Rows from block 3 of the image encoder of a small image captioner, named by matrix and row number. Rows with one number belong to one neuron. Each number is 500 + 25 x the weight over its row's rms, rounded and kept within 0 to 999. All counts start at 0. Numbers have three digits each.
After each neuron's rows are labels from the 100 images, of 14976, where the neuron reaches its highest value: "colour at peak" is the nearest of a few named colours to the mean colour under the peak. Only what is clearly more common there than usual is listed. The data: regions of photos with short descriptions (Visual Genome). In brackets: how many of the 100.
# fc1: MLP up (encoder.blocks.3.mlp.fc1.weight, 480x160), inputs 0-79
# fc2: MLP down (encoder.blocks.3.mlp.fc2.weight, 160x480, transposed), outputs 0-79

fc1.7:514476492454493522515473513487517486510549479491470512533532526482494477560487499534512481482497475512509497470512522519518519526527514501507524495528464521522463458508508509518466461476485486517534518522536469487509459463504580519523511516
fc2.7:497507502509545522490500501535460474477482463504478471447474502468475520466517509520490506497547469489491480504501496469507507471496518492469504538477554542473528524513506550504467491510481462499462529495494489518490493472519487459483462472
colour at peak: red (38)

fc1.425:472488506484519520495486527460522570462496524473448523526541533475512501486532483531476482446503486506477539498545493502519472478542536473466517537468502470504529493504524518498491514493481476486514514485537517499503501550518519502551504521
fc2.425:516509521482481484492553492523496440505496492522539498470482478486489467496490504490509489490481504500518474508494503481470492499438492538536475465546493537503459526489486462512523494490478487498479472514472486490486507499492549504466481525
colour at peak: white (68)

fc1.288:541485514495529508502476472485486479461471469504435507485487498493488523503517540496486477479466485534499532501497499493503502521480496550521494488501509522482476493488507501508458510555494482463483473502522504490470482502445498504497477524
fc2.288:509560473533499505522514512472469517465542504478550504489484525492508475508488520513511464517491491478551479513524503531484503483537483512464484508503464545489467549527480491520490522471454482553500510513480477503552504512523524502567526480
colour at peak: brown (62)

fc1.84:491499511488526492493514511456498515458482492464487492520508532485492483515476500494494495469528500455521466474517546474507565497541505488480470487490508511506497491459539478514454490506508503471510529486506470526496502475524525455504494524
fc2.84:493509458522494480481537469499486538484477510495484460510516557517493488523461474554522489484478510502477533486503488541477498500520485525505514479481500479505512511522502487514504511534488529500450492491518513531497491531532506512501475476
colour at peak: red (36); pink (28)

fc1.415:530506559536523513478453494491538521452489463534451548542540478500494501514491515456514521476541481501514520524490518497509473494510492526491518540505478497502480518514496528496488559550536473487495464497497518479495501521487506511458441502
fc2.415:500507471500500468487508508518461488543534479471497516465479501492531499563487514491494477482485483486513540489525477476537475462498508516480522493526472515521522501467497513482495549482494535524478472471492535498484543479493516505488504501
colour at peak: brown (62)

fc1.101:505459527463493481483519524567506484517508532519522483481512462554504556534513481466494464451504530546500527517496544493489479521514486541482498475514507528484465482484480472493490485470532505478502481509481489486528512506491492517511542473
fc2.101:492524472515532497499497461477504526495503453502509516496485540462509488470486482510529525518528503463520503469496446496508514508485534465501508498504491473529526522490513557493538485530451478496480548518506499496471527527519480496458492512
colour at peak: grey (60); pink (27)

fc1.277:514501497490455528471501540531531523496472515484499466527502516492480490505547527468480474486478515458519513470529477480528500479493502520497520532543503503542483448473485508551491476492478518457501453488526472512475492512529527533477524463
fc2.277:476511509517538526558517500501430498487546455481504566498494483517535529492451477532506499479502453488458514528474507496522501506498480473481500473519501527502499517504547506463521536485487475512510541520463476519510496504499541500507483506
colour at peak: brown (66)

fc1.24:529495522486429455504494493549499483486564499484508515485500469507468521472494498480471500520496499459525493509469515510522495482485494525486487505562505474533507544455451528476518517485506496497484480497494526492523496529479508487506554513
fc2.24:480459453532552518526529497482495533489502482525495495517477532479542516471505473472526511555504522504450500487512492498484517528530528491511482526459488538464502475536538498532469537486495484502482477492480526471549488482504522488498495461
colour at peak: brown (71)

fc1.38:522482527495507455529481521489470497549473498532478571443491462509466483503512500539496513497521511523478473496467463517530508529489529495502500508468486494531550461522492497538490497512467506509494480477456511476528495477488501510485559508
fc2.38:472537512486497519513511476525459475415514498509527483540493483518537516507483505520542495486496506494570495543525480512475520494531536516505454526512511477505465480492468513485498490524522482513479499478531486498485497497507483516531456462
colour at peak: cyan (64)

fc1.466:487547508508499529541529491486455495514470503564497477469500467553507542486509514468524476500455519473493499497479462536512508480494474545534522432506489542514505520471473510498477499507559466471536465473489509517479517468500481490501478493
fc2.466:485474537516523492482497523512531501467517508463482518526506540471483464462506476472481493516531485513478532501498513477495510510508516501489468563514508469490491469513517504492490506510452522539449550557487464520545472525530519489505544511
colour at peak: grey (69)

fc1.73:516557463517480510470508485506535495489530476486524454503474488565505465501516488542505510488478486510502536456483491492478528522495479514449493536455463490488490499543508467476474501512516533495509518488518512499457517482515449491464491500
fc2.73:470461521423467461515479502476547520477517498523543499498527497477504464461515517484507505511522529495500509553492504479511536520487468500529500454491534493503499474466457495496488449464503516510509506495481435484509538552505508479470507564
colour at peak: grey (71)

fc1.333:482513481501486503490536475536482514505501518520495505515465511522517528549510507460466490460485521500491487467543493491483514536456532450515499493461514483512534515502526510524511448530521479491513463495522498448534515490511492520504527454
fc2.333:521509480537517525497503479499487522513478513485481513514508506474491459451487515553501474515490520513490518502497529519496509490522503528499545488518472478463489546510506459503530548467467493470548547496461499523488469491485495504506491554
colour at peak: white (43); pink (28)

fc1.380:539450508461489496468511525506461524512506476520523506506465489529473466507504465536498501519518532504501498515489532529525497508494504528445454508519486488488488536471525502501533473455483455515497473491489483484512494468507510515514499534
fc2.380:459534473517507490490488501480511504552491497515525516493514490473497529517504494511482460484480530516491486491465497482471523519468512537522530489471536539533481491494521487545513526458463469557482476519521512466462503518478513502514521490
colour at peak: white (51); pink (35)

fc1.464:502492498471541442518504478467492488465509500559529503479511468519500522473480534485505470419534551479485534457436506460488497523500523473528509486521546457539511506476517482502514522545512476499511520502504493483526523486493521554500486490
fc2.464:520471507518515561488482563527488504500478523423472477505498513510487498527512483508473487509459477547451518501512500519539478479502520543492507454480499532479459515495510512563528517512506503516470523507524490517469463513501490525490476514
colour at peak: white (60)

fc1.207:493450523477458480502497494508484523518503468528463480536502485471538531485521519511462451484516492481514484489505514524479535487517489521472496474488496510503501518513512503462494510534512474529514518455472484465532507503521501498488519509
fc2.207:508511532523513473525465479572511447497454523483460569504496501520530465544484493487526538513506504530492530520501477465535479518503496534503508505519480492484507509481474494505518493484478498479469493538489564496481495506481513519520527495
colour at peak: brown (62); black (30)

fc1.449:524510470444539544492515479524531504504510483524539501527483528492465557509494525561499503537510479510496509490544490473508491531495522513503549542486507503491485474488481493487510488484530509509514486498493469483489492477556513490497457488
fc2.449:485490495548509520486489477514462489540504472483487488477496505464518533482562498496469490485495498507500503457507491556521505488509503516505505515489502519493508564434507555499470485497508504502499550474464481527499508491518517469476511452
colour at peak: red (47); black (37)

fc1.92:528472533502456466508548493497484486499520503501492477487497481528466513510456514501424461476488511497535475527493499519459554492456531502498482516466486485507523503508491532526542521513503461535489491481529474511487458493448507534497501514
fc2.92:506510530507491481459505509524527514523473502484519531564471501456517492509537486540468504507466518510491537477479465523481516570517533540505552499481540479518470517488530474505469478475463469495482473517505510527499510511455462512510516495
colour at peak: white (65)

fc1.315:474520495489507484498455536469514537516487472541509483523514559536520476508476471485506515487509501510531485476488551492469515504499475532517499528483504522509519501543501497484542496537512503455529492529502484468522481522501483462501516492
fc2.315:540496494504443520518504487532495507471519447483495516482449466488551540524465483505495484540457500523480487497527473534468461529505489449454474494556525476530526451477502522509463500499488481503472559460474468520490473502533483550521474511
colour at peak: grey (62)

fc1.137:532486483506499475535512494490531512520504493504531535507506479498516505576509526523515449527496508503468477466511487465507501491518477515519470494458513473465451546448480540514485521471478448484495496481530502534537464499499510505494481508
fc2.137:480484516485448513478473477533504495484461523547467552500510529470500455469465464479504527498469461536508512488500528506489480534464478468500503497532526526485513499541512524502525512496519477518472517532472518465463504501490485527458493497
colour at peak: black (37)

fc1.274:531502519514494510521534517503479565531513511511493541469504524545476501495533573517503491460493507521505474504465533514503474510505501521492479542493490530528504532520482463451492492480472519524437490523493516463479519527507478511487477468
fc2.274:516484491535474522457535526514429511510515536516492462470484512451527452554462512510507495545482546486525460520562453505474480476456520463514511503484484465537495488524518480535491525527473531528505532473526480519504506510488477512519492513
colour at peak: blue (47)

fc1.261:525526485477495506496504493466496471469479510457464486520529535540499505441507496499506545432510530501448534468506523496449509490491496509513491495519490443532546536481487529472512487503467536473499533504491526492493510487468503503514529488
fc2.261:471459506523537543504516489479479545529545510515471478510456513497499462490494507515449469482499513430554461538514469469539505542509520482518530479501498495448470487495495493537502532483497520500452467502499498528483487449507488520507508524
colour at peak: white (43); pink (36)

fc1.436:518478494477490501517485502477540476539499504533510562541510476491462473476512479497536504469515488533502526500510545534526524508509471502484505489471517482547483497488467532517550490479486491521487438490506495481441525512536480525461497524
fc2.436:507521512532510498473473452461473493507491488501437491465492557496513487502467496476513474541526521468524503508525505474488458513469485497499524441508464486472501461553478523543467457500469488489490534469523503463506534532526511546502502497
colour at peak: brown (67)

fc1.275:537512453463479479528471519499487476506477479483497510516437471480503485545548537511506459539486526510529497477495491514467486497519528491486530539508491555512487508491509492481532487550491498492551494509506515491511500457499464504490499541
fc2.275:484484498530544523490504497491495515454543514489498497507550507520523486500487485494550524532501454507486499530443508532503493533475512479531474485524519473535521493492476502502452485460494477485465510470466483492468489560471526477502521503
colour at peak: black (64)

fc1.128:528493466527512499501477467512493500486488507512496532535499528520515504437541514527463568457513479475444481472509459506495480460511514471519472473504466480539515533510460521494488480499474468537525481514514514485478548524512480497498478520
fc2.128:499493529510491513541497514518501490507507469479471461451504531472509502531470442482525458531500579515504472521476497503507532522503506547482484479499505567505483481490528470518516505496509496485448487469480508524513464494507530517524507454
colour at peak: green (27)

fc1.402:514488527483513480473546492495494498470500497488478480524505566521487543472518471494512511469507507529451493508524466509506496460509486524478481509495497502507509530461530472490554485521521518491500474521480522484469529529488488502534542472
fc2.402:548447455529538500501503499496500509527533511447474488470474487506505501486503517479503516518493513454505499515475477493515489533528536534487505510505515525476486496496503541477483490477492524469496487471492482487574509453522495497470501479
colour at peak: pink (26)

fc1.471:474495493485489530527547496494516510532474472486502527487494505481462466495491515483505480492497485503485468489508502523439538468463518506529468492513486513489527472461530448456503465487480483503516485485494474516499515493548496494518491487
fc2.471:508459496529505491526468489533493522482490503492495492478428486504519495460509497556504493462481522463521468550518506474515485486505483451479489518536520491559519492512475517546450538498531519513488533508491518489493511538491506488489501510
colour at peak: pink (32)

fc1.172:516527519506504488533540518537485491472508509520537487507491448485486500509527510503473460515521466495511555475548479472474478487483453483526499530483511521515490467421490472528448464521519511472528453461529468485528529517510503522550491486
fc2.172:520512454544509496483492505527498502471506431528494484491491516501524520503488485488535483465477509490551508542517511515511524472461492534470470473511504512446490487525526530449506481450477518556501511534490499483503452520463469494489497448
colour at peak: brown (67)

fc1.171:521484473498478506482513494495547466521539515494477487493522459478471467476505496516493489498492510524439493487484538467517488519518562519497476543501504578501481499499462494512507483533522484527494471525522484505474479454532515528532482511
fc2.171:536524493474478488491488499462476520492500460557552464545521478481488519518501530511499514488525453528535534516502469481510509526481480521520554483475437469509544525520523501523480506510453472520472519501490506499509509519485474481512506471
colour at peak: grey (61)

fc1.17:528466458493510512491512455487509517484520440481489496504480511475473525468550500498493524495474523516476510511562514550510513505522553527519506509485503499506487532554475474508505463521502497534516500522482536484480481483461499468552533531
fc2.17:504512499468509487503447485508489461527476516500507518522493519525514447489528482546486501504506496476497505520478520460514517561488502543515563467511516501499494499461539488533505524510489503489476478523516456519526471482497500507502466465
colour at peak: green (27)

fc1.265:477483519498541520562500484487480515533533473541513535482476474498527461523475511508556465494502488492517498501451513451499529458522514514514532505499482499524523476513485474515527522513531468450494507481508469468491520501524498507482488482
fc2.265:551529505484494491485500504541499494474499507469473492510512472510499552498496503510446520470468519515465517496482519547513489533508449476539479529458525497483508506509492514500498488485512519524472501522487523536493507507483472507506492489
colour at peak: blue (52); cyan (41)

fc1.252:501521517490481507455511509498551479497504483492415477482483480540496482490540492530479507495514504491494513472470509504512606484503481526533498494500490506493477476479524490497500505458502530455459495491538498472485542562511503472480510494
fc2.252:481482492490521485496476483495491501517495492446523472514490522510490511469537481513486526496490473541526455516516522498513540488524484529525518562473487516510541480498493507460489502515528503481494527458451453499477525471486510469463474511
colour at peak: grey (69)

fc1.440:499494508496465537514497499500527482512567462469466521501488474481468516521489529464504518541482476525465520462486501484524496469479479536510484475525468533492483477481526492466511527471531491484502509509548547438499500477507482525504497518
fc2.440:483500513527522483538502487547489550520499495498523489482499495458546526485539489485507484500476503484512486450528461538482522480520548499520489475445481508479500510502486507518491512513497489502496472510458496557532502541456509475474509497
colour at peak: brown (73)

fc1.120:490499517504492495510497487517497443465500442484465520513492506505518505476511512497484461487534491506470535490442545460469487449521523500522482506460451535550497541535495525525504474525484506500502498508512510487468516486517494500501528454
fc2.120:486510489454504538489510536507501537495487498503498472528505503495484511515528475522507578497521492499472483526491485484544489495492506540526531515500497468477524506487509490516487491509519549531468470447482495496500486472544518534514470496
colour at peak: cyan (65); green (27)

fc1.343:457572527461467542514532551543510490482546435498485493524517495514501466491520548503501482512483512514506520485528506477529519494476481529509531525466475524507496463479495497497505492467552513429478508503501489472469511520507543496505457489
fc2.343:533475490554534529460472490472497471524496496509509481517501506497522566481518453487457545514459461529518518511465505500486506480529476481495520501488495495504496501500510503483478514495494527544547494501509482541539502475497458499490483497
colour at peak: grey (69)

fc1.453:462474518449471506488465496488500497509501513502536512537470456534503514493483496463483478491503486494517489500472495503528527520501544540522535538495501492500489482468527509491492484505478462510565482476497459496534505531547513526510549493
fc2.453:533500478502547508477505469476479492484507510458450495479520543476470489533519519507538522487538502516472538472534485500510505496502531475500514432507494508517527571482468521540495462504528520444478527525467497518471504489495533470526496460
colour at peak: white (48); pink (33)

fc1.135:502502490466500454510513481527484516497519523492464486461502503518521522467495500504462510497492534462494523541470511474517489461496508514504496506482504549498533539533473509533505532532493560502515473506488557501455504524496459533478468517
fc2.135:481477507525526523498483482520480538545452547527482496495481493512504536460530483505552534507504501493544479539524473517479468535480513474501474517488502507514496551490528552489489510511460522523468478454539488521533478464535489498490515502
colour at peak: cyan (67); green (26)

fc1.142:559432465432511478541490551514499509461510535482498491466468487468495519499506536539505463473535527474520527494512513502482495525548525507482527492543493508515484484498510511486504503494465489551517534539504478527482453518526513490524503487
fc2.142:520502503507479506511475503494481528545514491512536466503474494527510489504504448464462480525459497534474441501481515472515494487519555499499505483463508455493493507495508506548501497498497483493471455509537495468487525489483516511499498494
colour at peak: white (62); pink (25)

fc1.161:493495476489467498560515467526495555477517486465517487487483491480541521502537542515513483491482494496484498536499522489471506511469542507517522495420501477466533505503515510550490471479476457481520495513530460488494498483507529511473494481
fc2.161:540508490535533530506505477509529479516493471484466492486488509480497491463537498557522501481549479510551509496462511489496463489539518516486571518498524487509472520493509548480507507523464480509480490512458558503495465489516513541507550522
colour at peak: white (66); pink (25)

fc1.243:476495493505507529508526515477459509486506479530471525451491501516501486497496567522499513525532524481527504494480560461520520510506550531511519525479475524496510520541457474532474489493522508506528523485504451477502494477527521514498446500
fc2.243:547463533502489499526517492499441530471491513499542473481494505480510450516513533505487534524521483464513456517565492505487487476483524486481512479507475500471524463541524487498500517498470491544489459461536513513488476541520486498495517542
colour at peak: blue (63)

fc1.355:490528487481496500465504496537502505470482461473555486485499531514488488537493441513551512491501509471493485482556516544480497504527500483515481517561498519489538492461472483458476493518519478521473473476505550497502522504494524464467513479
fc2.355:485522469508489517517517488480459491476492526500513546481484493486436460516516502488473524479447502557453526475502482489477542501485488495513510533500513442524506518527499540508483526542457556483494490494470497524450473510522449511484504524
colour at peak: orange (79)

fc1.323:520506472496497542455508493510486454521510477523463465544474515484448519469500479498495525506493525499498483493541487546508478500459540505498501457449486492480516513465500513499496504506488494524518508496487504489475531501536481500508502531
fc2.323:495523497501526526515487521490495473530486499470552500471465521487498468533469467508491507477479472536524558498531541476488531521501478439496486526551540489516503477499500531534514552519496506476479468509500479445473496511449512558490477482
colour at peak: orange (27)

fc1.108:499486481454461534517527502489473475480517473517485487530491492472448553506495459541456528403529496462499503537529485457510531505474552472491515510475514458459515504511517496519524480519484524506467493467466482467519538542516514506521470499
fc2.108:515502510495497513546513489494500549499454490479508480486463510518536481508531515482485474534473490496491519486507522487531452506508480560499479508517516528520486525485478459536482507472499469454528498512544528510490443494484479543508496554
colour at peak: white (46); pink (38)

fc1.25:519538545509521503470473491515521456515510469504483477527473539523511478471439490514465540442535534466510503501492498473493520507501514536486492504514483505523535507511493492496458470485486484513480472491507459497485525525513530499521504517
fc2.25:493438489526518528484554526486485553503508477460458504467512491452492556482549496505485502516506466529526463525531508505476530541510486507533499476489511500504466471498512496543502531497470504460485531465576538525486493465475503524471467494
colour at peak: pink (37)