A small image captioner, trained from scratch: encoder norm layernorm_no_bias, decoder layers 7.
Rows from block 5 of the image encoder, named by matrix and row number. Rows with one number belong to one attention dimension. Each number is 128 + 24 x the weight over the matrix's rms, rounded and kept within 0 to 255. All counts start at 0. Numbers have three digits each.
# q: attention query (encoder.blocks.5.attn.q.weight, 160x160), inputs 0-79
# k: attention key (encoder.blocks.5.attn.k.weight, 160x160), inputs 0-79
q.58:112131093128149089139109157150105145131115117119132145152131116141122112162066122112127152071118133104127124188088130115109079158126181100120127111137129135157129122143127093106143175140112113114142134122158094103109127123158144112138132134
q.59:184091160164142079105181128179114164134155121135123115155136094167153087087067111142135125123118133118158142113133174125176157087089115130139159138115113165116101138118140117132124166171088139124123179114101099124183155157118117128093099143
q.60:126159205167156165101127154085126111111176108177143150130120167138087117126169122100156163169152119102109096113113114170096116144150154136128113154128147093142096136118088140138115123101089166155129095107126123148161116101107127120164090120
q.61:095110151123118150131128192135093133091119160196103128104108118138130100136130152133155142104126163136160158078119133131089136114131126152132084087135123145121133101167158143172112117131106076118138152089132144131126105141117140144144120173
q.62:127113124112114138106121150126150143130127110112107155119137151085116154115121147105075153136151099136090133123128125122180152132116118115129148115155134174093149117149092118138106148127143131125141140103155177108137145115123146102099125155
q.63:143124097124129096130127139133150109129139134158149140113102150142160169164087160139088137166109165148129139139085095146111123149163158095109118153103149109147070130106148072113104129137201150156152112114089103130090135110171102155136144115
q.64:092139114099145153112127147097112145144096117070158104141114106153098110109147123133123126120116133120155141118132115164132109148165132093125162138145121076146110107096081150111161121139114146122140123119148139148113145109112169120157082167
q.65:103130173117162122154140157111131094138164130144106119161125162134106137136161153164107158144150138115125134078131097168150140131170136130170124156115106121137136133159150137121131132131121150161098102109091103115148158077118132070067111090
q.66:165106096110136108112152108174115102103103142163112143150113156118135094072140113154130120140136119169106127137146131131161120115093150110152149114153126148137097154129138106123124120134129106134119111144133090107125106183174174150130122135
q.67:109123136158159108105179115148136136122165152146115100113123126110124148101086153118103115164152124143117111096129142075107146101107108105102107157098163140133132101157108129123138131159115189104155154119095118133148125125158079114150149127
q.68:144156134146095129156138141156109168131144121135128168095095120123173140127130152122141108104124126078058147143118188096098118115137108183094089125142168150119116105122134106094148108139080121152113140123138149116127132136098064071112167125
q.69:111114145121153120172139106091090100115138154128173110151144115154148148121106138100122119124127149143125122163117131095169129102122119129123122115124121149126166099136154126147153143135188129143183128129169107166114143090103119106109124105
q.70:174128128148100093153100101138150132125086154134159143139147084131119130114162106129149137086106129089133120158112109100136144119124168175090128084112110123098132161144063136127154080121151125125124136161139142125148179149174116160159110136
q.71:095170115093142094121137183154202173137160137137127123117133120103115102128093150146134124124146130209153116098144138173098135130146098212120137135115100178087137131120154128116126125089132130160118109131093102108133131135138136091120131095
q.72:142106103152131161120073112123161113124116115136170142134123186156091110120171125101102144130098113120144126130151143159085130143133135104135145124151113095151146135147148138149101077100080082093124153091113118119133105143138177148096111159
q.73:123109142154120129133147106098146136122094113139122132133163120128105143135108121126140134106107124122132119153160150098140116112111130094170116111095109133100093125117146150159114114127156139148144144092111141161129132108123121132133127125
q.74:100162134108149123112093112137113124150148111121111104111102173119129120126116136155140122133138158147106168052086130139118130135115138116104139152130090146151091159099153106119117158140107157124124106124139101146090121162103140135162133125
q.75:165126128081121145133113129138094116155101166129140149114150117137133122087168121135143106119113118136178129145107107150147129116148144120131116119123134107153157130124112127105135143132148124088115123123109155116118122124106135163150128126
q.76:129092115110129131115098107137093158145118078115097129134111135145132165177087130102100120167140097093126133145118151094113137170112143110121094118114174134136089142092160143152111134158090124156095157134126181146136093128136143158134134176
q.77:151120140174080137156144147122128138117130116129136141119120133125133118185090132089112149146140109121103124187152113109126123133119094107140176126159112072158145107107107103130111120110146118105149138169166110098105131119146101148124160139
q.78:108126125130118177120134146105143102097117085121115124136137109106143102153143104121144123112098143098125106141123104126124110159127097117125159122167141134105123136158142136138127145120125096110129113114156162128133122125118132131142115102
q.79:130151141130121103101137130132124109115166145140095143116139094135137127128130124154134140128152128136169116115132135153129140128111143125136113137102163131127156127103097109096114166119154124102113134147122153134136103113088124141100158108
q.80:166093110100083106162108149159072105161157145161130162111146141117140119097155156157128176138127122155130116084168111109125125160139155107115064122108125128081138112143097123145102087086136120180097138151131119145123120146128100120121126128
q.81:129118168120135152129099125167167116097137110076145150132149149142159118167069109125072117152107123147122078155144130132104133109080109081119100063113136107188150145102114105085142171122166155118138141127108135151154148109181123110093140159
q.82:136129111106140080119173099097118156101096080146111130161147092167182151092109098162150126127123100106127162128055084099105130114113126150124133172136123172111118092140158080143156117151137119132133111130129114170126179092153164121143124108
q.83:130097159185178147111144119087087122150120161116133140146097082160084085136096118170138078131152157169163124135098115162148135130097127108110135142080090127157113119148132142100111131131140108146152129149130103087124128188129124165134153151
q.84:116129158150148119129166151105106127146127165186123148152146185142148117094101111125121114122103135125135109130156110096088134105140170118164132130157135111118132120129125102129094128088121085147145150098098111160131104185081144105131134172
q.85:156160121142053112135116110086145130133117137128129082159203129147108132110113127072164151113106124013087139130119162129099127145150103145060149141127093139047140112157166110135140131163125122137107134106157148145162113106110140121122120066
q.86:119094126100143144093082121130104127145150087085105125102132100121111136151140192096143096129122143158096132149152147141131180113145175153101120099158109107185151145139146146167143146142117148096151137130155142113114124121162129154144101089
q.87:106157164134113147096144150155131089138137135134145119100118115136153151130105119150136119135098143181132122106120109133184134091155120135088101148172140128114121125141140146115126111137124138097149133111149095149130138108153134120159155147
q.88:123124070097136145083099109184139170159098125114103153121144109141113087121166144144109143107128150127139154121138154160130131104087160109122107144076157092126085142116115144157153147134159173077187104125137168093149078147154128156104113132
q.89:116110134118166144115092126107127147093070090120154132135144108117144100103104098109106129134114132111115126141154125107128085124116103102154143135134114138169153182128134124137138137100132150131094134164102139144102156125136130124109177184
q.90:123158121112129166187114131113125128116140131117124136136098154103145121100178144098131116125188136159156119109105112132156082152123105148146177123108135117090143144089114149127133117125114123149101110131129117077110090123073102101157071105
q.91:114122120166119095135110098122150093145143175139147106153117109121144131174146106152111119141141114115106097129117133135138148128188093134125129101146169123130063099126124139085110150173106128144119117104136131105132138122116131131115127128
q.92:169116125117132116147118123118165142133145098101101097134094185111105144168157165123131158126129110120124122147118158134088110176126138159129112107119123093108134111116132109152121092079113112136125151107093098133137110124092099149128100110
q.93:104161115129133122099128124132152162120142133121173077132120141093109139133136108125123141132118131143144170108151129164158124119085164135191157132148144153185156142108125195117153103160128102122100089137168158135113125163140129150121133164
q.94:143144111134140124171184127105141109147148174157093145095089132129123130127159153128139107123159109117137120148131148089140112149135095162128122123108142131128146113123107138105122121149125116130113125117122119076119110120106126113108108089
q.95:129126147118112137116149168166145134093112095135145150084137126114110162141123100133176163122150125114125142135139118104134124116161127127156168132127091169125108144146098119160129162112106142124129111172127137161115187089152152100137151113
k.58:134121164100113157109133136147142085086177129125137159128125107131121140128088100087125133140144108144170150129110135104080100077100180094179107111128141118175101100116116145140151112125128167103149105153129141122097129142154113164133162167
k.59:092153174141162080081112111153116108141127137149158100119140124087098115145180148117128138134134150149124091133108138159098084121155148140081129125128154117158158145135131171131120104132105126128136154093093111138140112169169100153116123138
k.60:160112087136131160158102131114127130134183149129125116134114142114130120101145164136122083169145097104133098117142092098148172168107080162186126123163118130100123106156150078115129120162081114146137170110120161113095131125092089139132106099
k.61:128115124149076150099150089127131131120131153125121162143187166111140075133125127118148159145148155113126099104136142129086176122138117128110112148118149126107118156109092132148145125096127062112130122131126149106161105147173117133138133106
k.62:122135131127133124129111142144134147138144116159141119097182130118094146104121112144141114135106170113114144136145123107151138128174141137113128150107127147116118152118101138121061137100140103135140137161109134082152125091162162068090146141
k.63:170138113152108109100172157149156140131098133143136117122106120095137095167111117128114143134116140148107136146117139097153124099089161166105151113139108125102097146123117139111111101074134118118110133174141132111139155159096136123159153174
k.64:153123113136111090101103107132142153150130142138086102126130091130117128170111106155154123144109158160104118141081130106113150149172139148155138170110120119158141138097143117142162079107142124145092139126117132116121144142094163125131135112
k.65:112085109141124152160096156107064097092150079175132119094123120062134118137129086156161133147132096105145107101134149105113137128108175128142144120156113197101098133126126171102106146118124088158141124121150070089116158137100162129102131095
k.66:162123151149097082154093126114093134104089150127154104127090142139107160150096148130097111102142119087157143133132127157130103123131130100101162144153100095117111099145087099119111169152136161119126188120135136153136104132113082162091151115
k.67:157133117151141109108168141180105134137175152134090131102164167123156129100126118150135113168131097124117125096127125115112146107128048134132102141132100144142176132140140111143152182136118069120174121111137126101112133098167138126092081147
k.68:086114120117115153155151107133128122172195112165110168152151135126164126122130130163137116130161117130113146079138124109112115127160065133126111090102166131182117148121143149128109114140065082141136098158095113146132130140135147118154131147
k.69:127174121136116157115109123124171162139107143131128145124131091172089121120204110108150144128089112109138143144137131139143110144115148117114154115185104155090135103106138153138131133118102131097128123122119159142094104140120120113123149100
k.70:133113130114133108133132115091139122118071133113136133168161146153165137106086159102147113136135151128127185182101117074182114142130113114102129135162161092155149156115109137142132138156164118102119169139128131157191081158126178152153160163
k.71:109088109127131185159136151118128120097155146166146136120164143064108124102159171097131138119130115122102126134132123147119134097085112097101107143109117145150114138128152102168133118141108109167160111162153150126151159094130160105144097125
k.72:104143111149113105131107128098135091120122128130151128127088114134127106142121091131110104168154167126133125143115148141150133160157127142134133146107119111116118115143148136113114123094137168129113145135135132112102115103133113148119123149
k.73:117140166118130155130139128145105119136114099114122131109143131096122133160119138121092124130097118135147127175154125108143127123112122126169137130127132097131125125113118144132146158133156169116131155129121137134126130141143100094156128118
k.74:105133144126149138087131160130100081134151120123170151123119147128126124111127115127121158141144117126155130105149118161121105112142150134135100151092153093115167143134143102134088097132157134156135105131126125130130146082122121143114109081
k.75:124134116099110098130136081124136163084109141095138143126093084146116113126100133178117118122137141110116131122094107170107169166127161153127154111132117146109136140119124117083137114104113147142096131100114124110144129138123104145136157169
k.76:161112162121172128115158148119142126112083129071132121133122164092134105124093175151113150153123141131084098047173121099116124117127146151135151129119154139112153162110131103112135115130166124111088134125140135077117158134142112093142111154
k.77:123131123134116111090116091139202144171143133128107089157164130183126158115160101086126123053098135148091109156171124102111104102103130118124132132111129142097089109140084144141169119129104123097143099110098113155099113149122127129137160143
k.78:154152120098164129138162130126146123106101106122144096145111125153144121096150097103136129145149144155159096149113128150148157130147128117138116110104138108140115100127137147141107117120106138117114127132123106150127105153140123147115084125
k.79:117145113126145161105130134162106137151162118124110134112107119136130165132135161098125135096129098142114130139096135152128107112131152142099074073151113133130097115165145132136117116124136138131140083127131146152156170135128096159120138120
k.80:126144166112119138105118134124101118094120154111200132143151091122121176139145102100149122112165115122114125090104120155132156096089119136150166105148084129167135149114127148141169188117118107082140122129113125084121106114142112155145113110
k.81:127107176157145146109121127128152116187117105148116166109107161129108137110144150141104099120111118156130125069138062129119090093095092113124144156096133100155140128152126091122095099135133110123138131151134134095096145160174171143129098090
k.82:146112164133190115106137154149125089128094153086158131106121144128121114103157134127134127135125181146148087162153108132137085142129177164135066164112130110184122145158104141141086104126137114162085139157076139130146165139136074138134151110
k.83:112150112146132101130112126212144164118118138135119100121153107100133143096105148095170154134123156140115144126116150116102136146104075120095093118135163120098114109117130125113081130150170159136134117120092094125113187097127157106147150143
k.84:148158080109131136122146142123141172124099150181117114108164148100125157121127065076117149156165115093120120138135163150141119141093122117130139145108115121131112137112112148120129161114157140132128120106102104122146126130134115138129110109
k.85:176101145139095122126138138119114130134121155089124147175071144087106092159121200181104116102094163163148119138106133114126130126161177112136085091086132128167136166135158129140153083109106092104097125120167168087133098128113118176176135173
k.86:127086090117107152146125107131121105097114114129169136136129118131165118109135091160145118101119088178121157106125139130154116150153109148100140166135138098091135129102105137144138153128102083145151112121132128118128122139108168101121116184
k.87:092149099120128095122132123113156174173103115183148144121132078126120135113165121122113147147109132107127139122130113156148170156089126087138141165118101161133159141096142083113095118106131163168136147146114139138122118129159113116137172138
k.88:140141146122107118131145158076151095148152152148134104127127144116139155130121156134115141121126107153084123137111146098157155147207122100128112114155155137055122110084121137140097104151109204115106167109133152154135144075082124102113137162
k.89:143127116119106165138116149122099127152152136133119141138167174125132107146120110121159106122139143102101098096113146108110126167131154128165085111098150136120133142166145156152159147157093097146113083160203123167133125115116126101088135157
k.90:139133089162131129168139138141124164149156121116079117169135081152122136147074097125078116157128143134126119156146129111104128134132093116099151138190137160113136115104119112130178092115141172128107137112107127131124119127132111130135128114
k.91:105151109107121136145136123115097130151140118092090111124120159134144139096110155141121137108078137118141139117115140154125137084122162130135138134146113116105136155117142114099119148120148120132136153115138100131147165153117093137117128103
k.92:130089095159137157117152099120161085099129126096129123112125144140126119098086100150116123108155117123141161160117125127098138128139154101123164081087111143154124134120128115140129102094126147118175155124148135115142094171094141120092090148
k.93:104122148135072099133147141101148120123151102125137104084111122137154114169128112143135152163118087142149150143181134093115134127152103093132150155182119150075114099118125128073104138127117122114134105130135123153129117141122168104122145121
k.94:124136152117128134107098079146117133077082113106085124143113102151144132156144136146095118114092155107131121135138096145132159083090098141127157098148127128188089126154134115137152109147143132134131112137111146129113112112129118139150158102
k.95:113144160119163103126123142132086122094184082159146157129111135147128095138180168089157132156158123093132100135103164128099085113152156191160112129094093126101147079175125167155148160154129073123128149115109133169145103120145131114130086128